python train.py --encoder_arch="swin" --encoder_fused_qkv=true --encoder_bias="all" --decoder_norm="batchnorm" --decoder_activation="silu" --decoder_widths=[64, 128, 256, 256] --init="trunc_normal_002" --muon_scale="match_rms_adamw" --nesterov=true --adamw_lr_other_params=0.002 --batch_size=256 --final_lr_fraction=0 --adamw_weight_decay_other_params=0.01
Rows from block 10 of the encoder of a small segmentation model, named by matrix and row number. Rows with one number belong to one neuron. Each number is 500 + 25 x the weight over its row's rms, rounded and kept within 0 to 999. All counts start at 0. Numbers have three digits each.
After each neuron's rows are labels from the 100 images, of 14848, where the neuron reaches its highest value: "responds to" is what is common among them. Only what is clearly more common there than usual is listed. The data: Sentinel-2 satellite tiles (TerraMesh).
# fc1: MLP up (encoder.blocks.10.mlp.fc1.weight, 512x256), inputs 128-255
# fc2: MLP down (encoder.blocks.10.mlp.fc2.weight, 256x512, transposed), outputs 128-255

fc1.172:530522471522481517517489522465520508532508501456475488568524497466483530494492509535507507490443501477505504468483524514494495483495500536457537500490518472487497511529480521533507501443515494520528471479481507539485529464449507525504532440500478475525509505478499535484514499565498517505498458519459482530465516533490470520499513497553459454510541482499471481450502520519564522524463
fc2.172:482515463512520496485458508511483531526529483493488474533470452480518491496461505458498489462490510499475479448476515514458479541548489514510470450454514493465487476516525499506467475491477444516473456472466532466500539509429503494505513564532515503494544503520499491477511519525540473463502530491492526531515470480478498490534512495480484503500518506479511524520514505486445508500525
responds to: clouds; main land cover: trees

fc1.434:498478516460500516495487486475492508526506528471516491484433563535478488511446545445492499508464473557559448493533521504479529478483501468509504505486504495532517482498488474513462481472491519477495509496493537490539509497516510500551527492523499502462493501462512499472521476490477494519501526460509516470519492543446464544486488509510511522537540532471479507519478498499493507477503
fc2.434:473536515487498501519526481507486501461534511478521423512488536526502505551497501461513483515494534518508513475497458533485517464544481481502505497457480466515483477504477473477523492505486502474530496508458507497545516525492459497518537494485498489491478453475526518465534503483527541491440513495478487528457462514463489512480471503502474466473491520504527478488463514446525486495490
responds to: snow or ice

fc1.53:507479496476442466463538484496504477518538513539458523507470543477489494513495563504461557512470557530508500533500451532467520518509505466474487529544518499490565467485513476535501486495515502519495508494486494508506565466504471511483458476481496508517504507536491489552529463500490501500520474534512512475494514461473502526451499516486506571519536505488533472491520499507478481509484
fc2.53:465482514495518469494528463469476519491514517512526556486460485510501513491520503479509519527534522539463536516488466557493517480503513497535474556499516489502469498506441468542502531529512506503468464466482514511493505493507478510485509473521515535505501522497500470482482490502530453491468468462519509496471515514487531506473482482443496504518506521494497512489480499575473487489519
responds to: clouds

fc1.467:532512504527563478507467514511475484538544467522459503539528501501561465505466445490512503478491521492501558492467504537499510535478474512477485478482456525488494521483478504533498511493499502534511513504484505462559465482494471444443495499557511530486471512506500496503437535520468519479521531494500496513507496488537494468523514470434458503551499506520526506490476446496467480506532
fc2.467:471518500509515463494486525530467510520529489511485498545508514497518470539472501450494484497531542500512557509491498526479497514503502512505521479472495437467454465527504472540494503516480452518473488506461526500509510495510513506504528471518506490516471511533489487494512445490465432486490492482520521512473492517498459490509514528496512549464539475504498506509462544488519498464504
responds to: snow or ice; main land cover: snow or ice

fc1.175:523474484533508490468513503525536493438485486484498475505509517511495483503489511472520474488525546511475492460493514512514505549453485525490497511533499487541503512466442511519547475472474563504451534498525508558494513497472508529504540472493469490541502459533513472491543499480487472507549489481442494486563507465549500513494507503504554522517475499506500544519524495496533514469518
fc2.175:467510469520530464509483497501518485481512457453503499510532548508488509546509562481497483479496514535467531471491509489488496522471498510452493473508502488541500491466490479464547515477499542474528531452545522537494503531442497536494499521522451514529516505530529509523497497474438465509505495494464482531502483504554512481493526447511496484493525523511499491518485511477489504503473
responds to: flooded vegetation

fc1.258:487488483470530494473518482502469536467525492513525495496481544465457520505517450508460506516531470507482476455491509509471506467496509533537509500468513493470505499500515472502512490538503487467540479498493466515491518518539471467527492501512505503528450507481521507523520513501469471476469470487497487416501513472499442510498470484469455497472487505507515513481525525488552483497486
fc2.258:492507501512459536473500500499502511490505555511510490509505500488516489549521460510496531491507476480506491442533494525499516523474507483538559530462474521478507496501511527503486537545483494502525461544476473511482502510482495521463445526471477449457500495493538443511482467500535516516510498557508473490483523528503478511474515450507434520479509514496526487492487486509450460465512
responds to: trees; clouds; flooded vegetation

fc1.449:522493487451482468533465495512483486504469468527502481485498526472511503536478527522478524517484517503481515506468481461526490480499512514518519490492477513505504485476524514534469536549495430488475506467482457503500525478515496525527490538476452465556478541460494480462488448448507447506505502546483462503518554478540484480458495505539514512511480507486516514483508460515504494530499
fc2.449:509519497473514479468477480475494549505477487497473494530520481514475451522511517471491462506440480527494514523492492483497502525480495478517502514530510537466478485459474581541466513532474504498527488547514469509494494510493475475518517486512471488504483517484513506524517542485482480533480505517482510532552503504497435498531515467500498581535486540445479496484513525555485512490491
responds to: water; flooded vegetation

fc1.293:509505488511499482515538483494527534503534504494512523486515497510496492511523485482510508527492529498492524526461456489514487500527470474489490553510508526447511498543460496540507501520522519487511486480510523511500520518492498488482537523460465502488524479506487494488553482547513518477494478513525481476483472491469512504524508536516516533527481480457499465433501517512434518513484
fc2.293:462521497488477504503503490515517476491493482494480482523521491465526517493541502499481488517482508479492492490534465533482551495513483490456505507512533533479470516554509500528519523523504533488512504508554566528508480518489481518484535486520492461487465469512461504480483471510518514471507454511510492510477518505428512502506511496479519504511526565441479512527474493496510473477525
responds to: clouds

fc1.286:507481524490520474479479458472523475494499492491506507503485515486536501477511496500509495510478533504534472528490506528474485520481459478535454482473516546527509502531452504491497526492513435507515450521509505479475467519433476459484482545520495520493521522503499518506540545455493534523472512513484511537528535472508569487494473519519541491484522490485478518521485510471470529500445
fc2.286:497456507506498515497493539494508497504477470540474508489532458494453497521481517536471531508535451516461511519489489486519446517487475468517518497459553498490524491483509479505562463465513499528554543523485479478533457503521508494542512487485509486498511451523443531492500473496530490495513520468472509480505462511499471509512496517490480530504494489526468507485506478450470501507502
responds to: crops; main land cover: crops

fc1.393:498479519479492502504515499485504500533489503494523435492508463534484458520465531525509496512514514541439484469492463515466514489505482467491543469484489540520464486489501509490491535543480496478573503493471512490469521503493524538509519558507445500503488503492528474493523474525504475474487473529487486494532497486518517488484478468498515548505483512505506509531504520508480488516498
fc2.393:542459541494483524521452459487546523522428515468493486491518473480514473499486519513490507495508490514509491533512505495481508500457506503537529504486542576489483485504461516487506486513507516503506505489491511509517490476486508523560455501563540531535499548504524471500533499494568506523502508494502505491532490499473500505470466466487500493451464501484506504486493520506521500527465
responds to: built area; water; crops; main land cover: crops

fc1.494:563500510514458487512484493520474480495509487483436476483512514486485502505477514507512520528447504538463459468477503481488515539473456502495500471492512520519493506471507500469492487535503499520511492451474513465517526529548496522504483586519511481556501544461504505490428520498501546468522529518490523486489514496544475499473488533575533509494468522458499507491493439523473465532514
fc2.494:494522488486544487473482518489530487478532502475483490509499463495474505519545493461500505503509488515456527494482480510487462533487488507490482493511553508524503515435515565496465477516526455502514481488481528522473499524510506504520496538473451491533534479491508462497477527517493487502493528525484473515491515515560508495500500506548516468531487465480457475452490533556463495472463
responds to: water; main land cover: water; flooded vegetation

fc1.469:578479469496476439466471503497516471485482502543479488476509550483519519501538507491504480492509561444519515476511450508514529493541493490481509490498491510457505548489465491506531491477500515512553492515555475516467521475483489480505519448482505517510471525515464522521483514493497482502510480531512461479502491455503481483474554523500479490514491499479521497463484537504484483496546
fc2.469:476481474492517477501547488545483450444493504511485473492533490508493513486531490527539517502513498491485511522481433528462527501533497499480473540493502539494540484543476475531511456479467523494532494479495449520495470521492493519503487488506483469519475515485454492495479533490498511504493476477493507500512487490498520519515499493531462512452523510479513516466513489586507499525526
responds to: snow or ice; bare ground

fc1.479:496505484496454464486480520532489482489493483510527479498515536484482473476536492523491482475524529487486502561486457492505545456545503473517469513489450516459533524528493499517531502514514497494470501460476508507502512522494509487481508475501465480517487503483487493513511476495494513511527537522517482562468493501503511507458514503476436526538501469488478516465538473507510410503496
fc2.479:513508470469565471492540512495474521463491504529492523514452524480508455535532483514518500532475484549486524470511475491486490484481508512524500503512560503496492494519494507533483445533518514534511493499508497469495450504506448508488497534554510489517486502510464515480492562480467461532486476477509498533488481496495461480452432480536483483504497500493499490525517486541489522486526
responds to: clouds

fc1.238:509469484512515466476508490463490459527507526554509507490547496473550498526498493518512492477499492499502500493508471473514478496496487485495512493506530476477502535497461479516456503490437514505520529480483486525477482519508521511542508492504453476499518508476519530476498517509541509509495498523483511478493492512524531502491521510487512533473535520520516536484481485452504493513483
fc2.238:517505462474484490505475485557485473470516438504470522525533541476556573488515511518488469475493499472457483484494500526504526481453490502545465462481456536474485504464514479469481481528500488483526484535505480489489523502470489499476525514498539465531529510480471500509483469526496523507524466478504508464511473497479481492473515493561491527483508498517506500457481516407480486508521
responds to: main land cover: crops

fc1.400:474469546434469500493522494480498512509476489501517493471533478465512553503523474519504514480470457496541519512491508484470500542476524507560539455500494499510459470439482489501515502548524533457521545487519481487498493521484545467529543462509501497521529486477507511511474476521495546542488499548537489507534495488480455492502515498484516516519493502480522478486561512436501466509528
fc2.400:526509527553491503493492548506476507508548517515507486516488527472542451456505457513469534538491516542504460510534518473493498481493488521493449496499523483540543502535490493494516521493533466500504469519509504525490500512463454440539458518525518535501477491498502467508507537486514476522492497484521510537496499481524489501507460478468492480499523523487471476507476483399481493506517
responds to: main land cover: crops

fc1.215:491530504479470450530454474483500484471528508517478514535495552471459477484489512485562542520544476499507512520526459471497508497483545526484491518521501484554514496497513523516471447531507477500515523490518486498490506524508514533510478454491507515481477477473515477455497507530463491473489521519488533490504526500517519499518514512488496455520498458501520496479506538509533474503499
fc2.215:540521504487475491510499542523498485501505482493535515491471521469490489519469503532497502550516496503492509540507527418531535536509515520474469505499544460475523497468513486526481497528470488485465519515483503494510490509495526466512521527531459492517485507497497488446508496485421539484477543512497520537478494517532528501507477496477468472457538481488474495491454511517459500482469
responds to: flooded vegetation

fc1.474:489501497501465518530486484498498498510535541487505517550450494521514459515526485500474523497520481513497486559498512538485507488518443488498466494544561489540430535531499563554527454569498500478511498472520492509466502481506553487520483456486490522497505508510487491532534472479501516510487524509478551476497516491477487529475505510476506511490509497530488435491539482514453497514488
fc2.474:493501508465497488497431485481489499484475448524479527473531514541487459493532532508464524471490487494496518515495533545509514456505496510462496524494484506538513479486502458474511500467457531494438482515489460514498508521463481519529545507508457531493476505490501482507494532512508454475502464512522529507498553510536488487546471521503575507528495491461502508452467510463522531504488
responds to: bare ground

fc1.485:444531522463512509493500533529476549512476484500477490514459516520526531468501483548498516489450475474505479490469513539487541469539527494513535550478485461492540506543492514450479543490462533507474491530513516498529530511509544486472495465519509544523468501533526491492459478524549500521478447493501520467513512502480534517483480476495514500486489494532497481535552534452495552474505
fc2.485:472544490462501506521506492500500507488520532511494512516520470500481485498485490485505483486529482485489509529426498508435484482523498468507495500522526503450513503532502560535442467500492465517503481515489524514473529479476521486462521485496501506470486515526540481515477514486542490478521530544511497509511553486504535478500522495504498502513497513511471536545502433373474492473468
responds to: main land cover: snow or ice

fc1.255:514443530462522518523500517466523476499488537523535515501479521503517457489549460458490475519536486514490491485501520563536483491502519493516459523510493496504521436512553489520487462470517487531464510506488519465491524501517488527490489521505517521502527479539492502466510425476478465480530502504559494512521502495464515556487510532519473491500491487525515503510504500488502547493561
fc2.255:463490501518543465481546490532531511472469477565546463511517474539502499513472531465533508484504511455530513514511477445523475484498474494486481503472536519487528496481535496479505505476491469484447505495517485461528488543542539542486427493530521497508478464499486532533478454528513514515511483503487494495496524518453503508480482537511504497450498497489493513480509538547482493497481
responds to: bare ground

fc1.18:477509514480520528487535496517492559524523515539520485539519500519476514525466473532503462500491488488508496517501501566519513502509490500525489450463467488509499518508487535488487488483566507513527520492490520452519462517495521518515525456481530465547467501525485534502465525531551502527524527471476498520496505485503499471482534511488516526461489489503505454483563489433512532530523
fc2.18:475498544493517496492486512518449498486518546472485522494477531549506531490538457498561536477488501515545491522503486499514485479523510524485501492532502496518543503512478502490514488492514498476500480499502540522532507493507486494523530502525482520459552502507531503501509500464518551516481498527518464505490523514489492506457450463455542479531472461475521465556515527356498527501488
responds to: main land cover: rangeland

fc1.390:530473487495524494532467524492474524499507446524476500483471450554520518538518516529469492470494468521489550442523538464533477472510471530485496499493542533486498517496535473467504480535510494501562523518527473522490490486494488505527440500505517539508520506514465527487462494559474495476454533517488566510515543486465470508493510467495514480485511510482500508518510465495530523510513
fc2.390:491491537520515538499523459522480487512502495507513489505493447478498485496509475498503541502485474487542527515525538486464517520503474490506532547522479489483512501497471489444481525521516490501551505493536525535485472487536505493484485524514479505489501456508466493457496509519503489493524482527508490489502508498482499506442503512511539524519532522548511523561501476405494477481487
responds to: clouds; main land cover: trees

fc1.134:481540517488540476555516475500505513552477529474434500494486524498531585482493520520463508513502469537516501481492505526439520504509505500505492461489503521485472522503529490493527505512519507514504498516512564515497520491485518469485524451470469492553492510483504525514493478496504554538499488467514509485535473496495478523513513497492517493500474543494522494517517520533522530497491
fc2.134:532495462497495486497529510497462500477496555516492524483494489464518461487501516522502471531517487502494438518485493476495493491502506458452514457523503508510518482445506478507508472532487495486511527483513517528515533514524433501528454524511485526494490521489521475526505543483547466511486478518503520509502473529527478474459465488508502548405531508472517520470464488483484484480459
responds to: trees; main land cover: trees

fc1.332:472538479471532507501511511503517517472497473495540502539493501509538535472450468480494503493488482511505508538468497477516490491535518513487485512476508552451485495477499482508498437498510512531472481495492512508511565512493502501464457529492453504524518525532479457503536469453493488453525500496510491467465502495519461527516434435508525477513502478490481503456490549515489496472505
fc2.332:455513512501508508504515518508487493485465530475477523534486480492518526490467484531473486486474507459496442573513490476489492527484533514482527507440559480488511493499452550500475488492482499514457518487548516489501491510539470525511491548578509476484496497487495479502501449497563500521500499511488512505551472526484509493523508502529550478494487516460506478476492493484534501471486
responds to: trees; built area; crops

fc1.33:464523500465514530496495484483475519528497499482503534525506505524545482432498461460498497483522517497508471476564455540506528507485519500494511494517503520514486468456498493484488490485459505482500479494497530470509466495453542540506471499495540506498474533493487484521499533464466502488488534485518510511466535510500503511473425495535542489523477478519467530484487530467507537477474
fc2.33:478458494516533533493518494532532532488514548507501540513534480536488501498504512524479516484537484517537533521475499521484479500507488467482463488474488543505476468558506491506478504450516500518471507494472485498480470489548510479545485513501494504532507495494516569521504440497530530488532511505522491513506474512497501484499476486512547477514509502478522486521515513433500492481495
responds to: built area; crops; main land cover: crops

fc1.48:450446476529532515481494460468460521489513507518496472499512478485502494478529503502490478513517521519492484499521503503497508503489503492518508488513509486509470491431463527466508493505454510437491508519467520450465521540460501467481514495502476515512502477499478516536485504501511503546468482497504520451504517508510448508532460520495539519486504505538488526527468537421552505492518
fc2.48:492532498494511495534496497557502521538509501501512510480491506510515482494482510475530497498517492516507506467478474465530527501502538481472510518468509519517513508525499464533529490529476475536498518512507489509523454488510506481522517490526497518466485525479502469531485513467596499494496508481513479537507476487521514511512515497476495518546545515518503461489513509354477501527514
responds to: main land cover: rangeland

fc1.289:509534515447543490476497531485493501597472539560532498508529497485496495537506498549482498452497489486514483485470518493521496519492513500472492498510508516524516526531472518479463501508472513497524553517463482470458529510469509464527508460519517493507491489485528541493502459551536492497518503483498511483501522499518500490516520488499511522472488493531503500464516474441502561522550
fc2.289:486532477480488469507510456525469505529520489491532498504485491482492492510520482485503478485528466550513477518494502533460527423533499497517492483527487458502472488505487507436509453532523494516536489541512507539525501534498502496484505484488524492498497534510502479500498516492532469500511515483506520506527490511464518474471498517481499509504541518514496530536530523372538463463452
responds to: main land cover: snow or ice

fc1.145:507496558508473509449507496505501543510529540488508480478503495498491456505490473493521531454512489538506489482508501501517501518509500461499470505475500517469542497462539486480498483503469466469521474527506540507541481508533472515543494554511501488484510460494554476501473482463493503453503450459479448445492514490523488480494500512459536494460526511496495511556519475505501496517520
fc2.145:451500539483522491486446486512491535492491486534472545535487504483508532489522469525503523514528489515518521526499497486481507482503484515512511526485474489483547484465457558495541492539524484532520500530485511529493539501443525492534487468526466500502477520527457489518500515543537493481518497487459500505504484499499453493521497512515494469498463529464493499473485522565494490496459
responds to: flooded vegetation

fc1.80:523481478551503526481508506521513468500489496479540502519510486485501457496517545483522506531464485542498479543531489479481467507519515506484518523547481510496480493514513477504496469502515465511483517531464579516492483530472534509513540476523502493515550526513496501498474515511501526521494470532505508529496471506504446519514480505522467522510488504513525521487492510464500487513541
fc2.80:546523539522485510545513524467526521477516517488486498487525519541521458494490499494492496508464523489513534458520504476515476523518461463472528529514491516484497518488501480513507517514488499498427519488517451472513489543518462526517551494508467494486500513485506507502482506513531500481545533463495483534453522488506472494534528494442489493548521485475438457483506510451516483574504
responds to: crops; built area; main land cover: crops

fc1.510:536513494515532543560528517461499490508518493516521534474503519531490488491514543486482486448534488513528520509511488536502447513486535490508534544510478524552511505501532526491494509512453517531497514443552507518473484513470519474541495509512512478478490517501509506506489474487472502473470489476503480480503537425484485517503518484519501503563513432481504516501510528500515543495502
fc2.510:495499487507524505506513486522523498477489493534513513485501503533475542522519462558472502494526498550527491536508469475524512541528432523484446515498477484539479491477537494527489531537483466515503506497477480509512527481462503486505454508507501504492492470527466497523497528531497502510471491467509464505464494478510497515530552484507528515518472472471488489471510528499468502507482
responds to: trees; crops; built area; water

fc1.412:550516536547511497520488489486495489519480486500531474466474495552529520536480504505501474535482492500496537482453498515544493513475507516463500456495534504472503467462531497481524548526531558486513509488489487475550551496480517524461514474491461523538481521512509491508487497503481464482459431502501582499485524502486522486507499466462520519501517498494508507491494459489504469507470
fc2.412:523514529513476475522522511478528468464541483497500474490503523476508494502544494495503455482524502506490519521551511455472527520481450519546486485471497477542477510554492469473510515517488510514458474485532501495463470479517489496493518488479508500567515502484491455489526497514534490491516517486501464507518517497477522514449504552486492494492545486535478528545499516465526502503534
responds to: snow or ice; main land cover: snow or ice

fc1.417:554498507506538477501474494481438498494525505474517492521501486513556503506536504479526460479534541509526484514475502480493515479462506489504500509486492474488495453462461493491504470533517502503494507540536536513523534514459533511499499524455499455538489543502503523543530525425508458440517518527519493496464482511482503489508480477458497460530546455500506491512458483495524500478511
fc2.417:502485507455495529498512460486482547507461498505506517502483527515523480460494496512530497533513507513500492494516547535434467508487541497496506506491512502469451503526494561489482508551482480521492531485472516473499478540522480546533503453558505507484457533480524491465497510458531455482501492440529500518503453506488532533451484545512517491513483472498515508504487489480489495477512
responds to: built area; crops; clouds; main land cover: built area

fc1.127:465550497511506505515537452490494529525492501511535479517519495447540547498471479513512473494498501502519521485495490503527483535504539494536473455504526462505470496504480500494521530531466460500513478507476486530500473531474526479471504490549508503472517499551515501512526473445477480508475511503489486505501497463487530497522528503516469518516487522491495484524493522501492514495502
fc2.127:517489518486449508473525510531482492509500493498514517462486492463521492529475506516482500436495468480495518498474492464511501498486511568472493556491452486464445482540487528487494462545462487521493507479528464473486507466468496527470500497498495517493514531563504490489478498529498456522462509468529511486559502473524508505495505533483548520475517519517450488498507502460473493476537
responds to: snow or ice; main land cover: water; flooded vegetation

fc1.497:477507495488520495481513485526508485489455522489441488522489501483496499487478512542514476527504475526536474526531501520477533488544548482555490545528514472508493502503503500477503462471511519496505491524489521493477474471444488450477496507516506537503512502488502500519492514491543521511465469547501549515479506472476470500497465489520526530457497518485488546474498517451494489475453
fc2.497:493537561520494502511499485455490512551515486496544484477482503497500457490497484516474486487526485503506550458456485465518485455531468474505520489490453475467502463491499472523521519511499453513505508478476455494522457506484481518482527494498517483499487501512524500484515514509577469497500491483459514520484509516526527509544481508450496531473496458521476487539512489402500550507532
responds to: main land cover: rangeland

fc1.488:504511511485486509545485527494493533534473507465531468473479494515458489505470501480468538490542513483540460486486484493520483485474495559507500526495506489518502490480494548497503552513500507498516520510551481488535534514461524489482472475501488476491461463504533503464509498474558528521514489506497467480512479493494523518477477473473513490512497496540513473514526488522507488551495
fc2.488:504508488492525482526497479499533469465500527527470457466508500494459499464471537487554526482497503476514510482571504480521462547507480500486475504493520515505453509466532471520522538480507449514507517484531514553479507471468510549486478460508486503493478489505486513494487501465479498472478476540526520538514492489466503532501512467464480508492491522528502487497516517513495522517505
responds to: built area; crops

fc1.269:513495546451499439521475490519479502537512510472466514507531500514527564518489545488495478499503451503521528491538547489522500503511496510483530482537540525497510482489503495494519512553481502469507488563507489513507499474500557533530496521482456470482500503473545485489512494518485533498483505500518519560514532528506471496444495500526522502506503516432485497493506484503499492516489
fc2.269:490490517526541509511530501477465498524508488497534495512551514514473475458473457500447459500473497523485509496483503495428473469480503509490490478510489498503482514493444535517474505487510490509500530521512508544457536465473498452502508559496518535514466477506505514482492524568541529523497477514508493491492501516478495496526541494505446488493492462489436495498464483481489524513515
responds to: snow or ice; main land cover: snow or ice

fc1.430:489498501487541537483493524503481463508541485487483498492482489498468447478498506478448542452449507497528483459562505473533524504535493500509509488485491508547525465475487455543479495508510462432502507456491475488473472505499530540510478524511482498539527442504542546504496489514488492492493495510497524495509477500426482472505481495455496501488501514524505514535497476505536505483492
fc2.430:521436514519499448478516546510514482487489503549521505512497470456499457540512514501487520493527491505450515475484465488517517482492477508533512504465513543491505517509530492443497504497529492476483472487495453481514508532549466507481486502529531495502562527502496483497511529484491499541525480451476506471474469493482473496503505478499491481438506503506505566477510487463509509524506
responds to: trees; clouds; main land cover: trees

fc1.189:496516557455489527525507503464532486474484493497484499511498494530529514491520511478524520531518518439510547544499518503488500492513489506500522511477534473519494514490464513506482512515560517496566454518508530494494480493514486468524483497512483514516496492480502501492492522503480538506511537529507457479516501534532467483479494496508480463529493505518498488508517478507527493478492
fc2.189:511449519501454487497521518493477459528514498507530466469521500538502495535465546497516528483473526506505515508503486520508507494490536513535476485457480508536526500534530543503462537443491500477520488477493489519525519460499480493481467490505521499495523476516516522484507512474514487546512517519506479512514525503518542527464497523518524480527484478468526486511520484475464511479512
responds to: main land cover: crops

fc1.222:543498480478460468517479499516466489511499479467456487466489490476525470540493478485501486505519463473501521534496499419511533484516505525503523474495463476497501478521555513486520471533560501480522512441501510456465492530474484509492468508493564559514502506525472479476511490524510510475480475491500499518486511463504511498534533535485478479440521509498536472469480544515518500518529
fc2.222:536521492436513494505501511545474472487509480465504466467489546486535492481471477520472474502525511513467545478527509489521518512491523508470509508476515491512513491465507492471555505515497481456509481507537504513478482510498491547505487477510528486524532492514488519456526494484498501497427531527474480542490487524480545464482520506481522468493497566464484521504495479480536506490496
responds to: bare ground

fc1.152:513521498525525499520522514487514494537524481480519545496479489505472516514517498519543507483464509500505539491487448476465547531484484502505455492522505514511476482528511546522462522465485501466465500499545494512516522518545488495470464454546494551537515503465499521488437546469495511483487498539443516473499510487523500470489497524482474438528549500481506522463497495502547495503485
fc2.152:492500517526453534516474471546479522531514492483539457535499494479477522536513517497506484519491471486511489492508460515486528529480517507509555507473534447502496506513512497515507466479485516488467495488544560471467492514508516490445478480512457451491533527510496486480477506491500475470482526514521539511487489515519482492509478514464509458507477463474478450523461496546529484496516
responds to: flooded vegetation

fc1.139:509489565459505527516515491507497486518511517506521505499471535527465525504495514471513475507482494533491508469523517534516519508482490515547528486501526485503503497513458541494458543437496504489486514499501512489497432496501502488504504486481466524488487520508501466551512486480488481545531536510483555462529513506528492521510526503535468496525459512511464491542495501500498516477514
fc2.139:528481494469541494511496484514537524511520514518493498501489540534481514517431472463508484479497491511475486509498554537459514514541490510473506471534477481490525501509443459516512446505527536500499511531542477523507494494470507464526462532475532506481473507507520505486499521487483501503512519526498482527506502505505488515481495519495520501548488457437486497492487532438497468467533
responds to: snow or ice; main land cover: snow or ice

fc1.386:501540491475532522487515410514486502536461555502472471571523511505529498488551513497517508494474502488503475495490498475476496496498480492497513492524479461463519438527485502511477487502475526534496494553528513502491535488538502504503500520488510503478470483470509488499494485507489505448503535490502499453536497533516477510507528494510453470474482555535533498502499519499547496486486
fc2.386:485529487521538489490517466511498496507501510502475484465538511514485502493497511518555507485451489504515505483492525493476498487502439516509446475492491486457503502525486461540464470459491515507493505499505474522486528503508481463500451549493457480478521507507470484520485544538489527501543508507495545464497498507494496517496546514505465528459463553530473492510492490517518529516493
responds to: main land cover: crops

fc1.186:478514495497538462517532510472488495504447508496514506489481497508517478533445482553509516499498484505527461568531494502489540494477444513521509453517471514518506501543480513484495543524479501494507563512507522504503465475487529477512475515517510510476512515494503529493498460487506516485495482513494478492512486485500538525487495541491499499542533531433479500575500513448487579514548
fc2.186:478480475527517540536533508517524506471483502448516521490470507494480509481490504522492485486484501451478497490515527491548479501519500472502488501476524489521513468491505539545502489517541506535479475508508465479485521518510498527532518455467513505535480542541460478508473530521509475482480529497521482494468525517500486471491521434536509482497484536512483498450529489431520502475482
responds to: main land cover: crops

fc1.171:543455499511517515487533497461498464485469474488522485446530539506520477530489464522507541504485478483498519481499533465520464509495525513469467503480519562487467550485480462505495515501474534472561507513524499514463488508476477505480470499508478519506494466467515512475512493448488508498490494494541515462490468504478475500531553476521445446495538435480492484492537489498468539496490
fc2.171:478463525517511558469556510553515499502493504478527504498507518484504455501522487495487534505489519448448500494516456504431509498512516516499517508463502484521518509543457507479490486495447466453509494502531501498460520487465502532477474546492466490532498488488528494521497470505515525496508467488512480498525508484475453515424500495492517548485520467446532439502497484530505499483524
responds to: clouds

fc1.391:479482514493524506541451540494515477500517439440534484516465503496484449540508515484471497485519515540479516456490514477521484481467507498526522523510451494498494504522455514452546499493526495486470518492483498493460499535466551508501473512490485491456523496507543502473512506507525497496469540476500490479515489518521488497517483526569491522565436503482477512445452550528490490480460
fc2.391:474478523500532488462458499513458485458492504511514499479493530511501519517499528525465528497513552545569487489540523497501513516534492484479534501513496559477500498485520436451480526511476516511465505513509507525522477505504533464502532483484501471519513503495499509496525505464520483518529485455488519508494469517488455496496500514509505498498525487524511513483516510483512490518528
responds to: crops; built area; main land cover: crops

fc1.450:469505512494530528457472487454546470482467505517512525508480490478512505447483501554470485466482501513475520521488509521481471532441484520518483456525497479551505518478501489518497483463470539494508471504472482520508485522508503477491549465516518506515489473464463489529503516453487531543491474483468507523503518516554518457469493463474497505461513510503493500498498497499497491513492
fc2.450:476550499505507499549464516516493463496492510493476467480490512489489566486431532514496474472500506486519524494515501507513446500533500513484516493521490509519482478459470498477571492475526536515550490506531540568513517498494504510525502516542500487504517467510516517512503490494502447519456478489451521512469531509499500478503496459462461470493510511455498520509485478522509498514501
responds to: clouds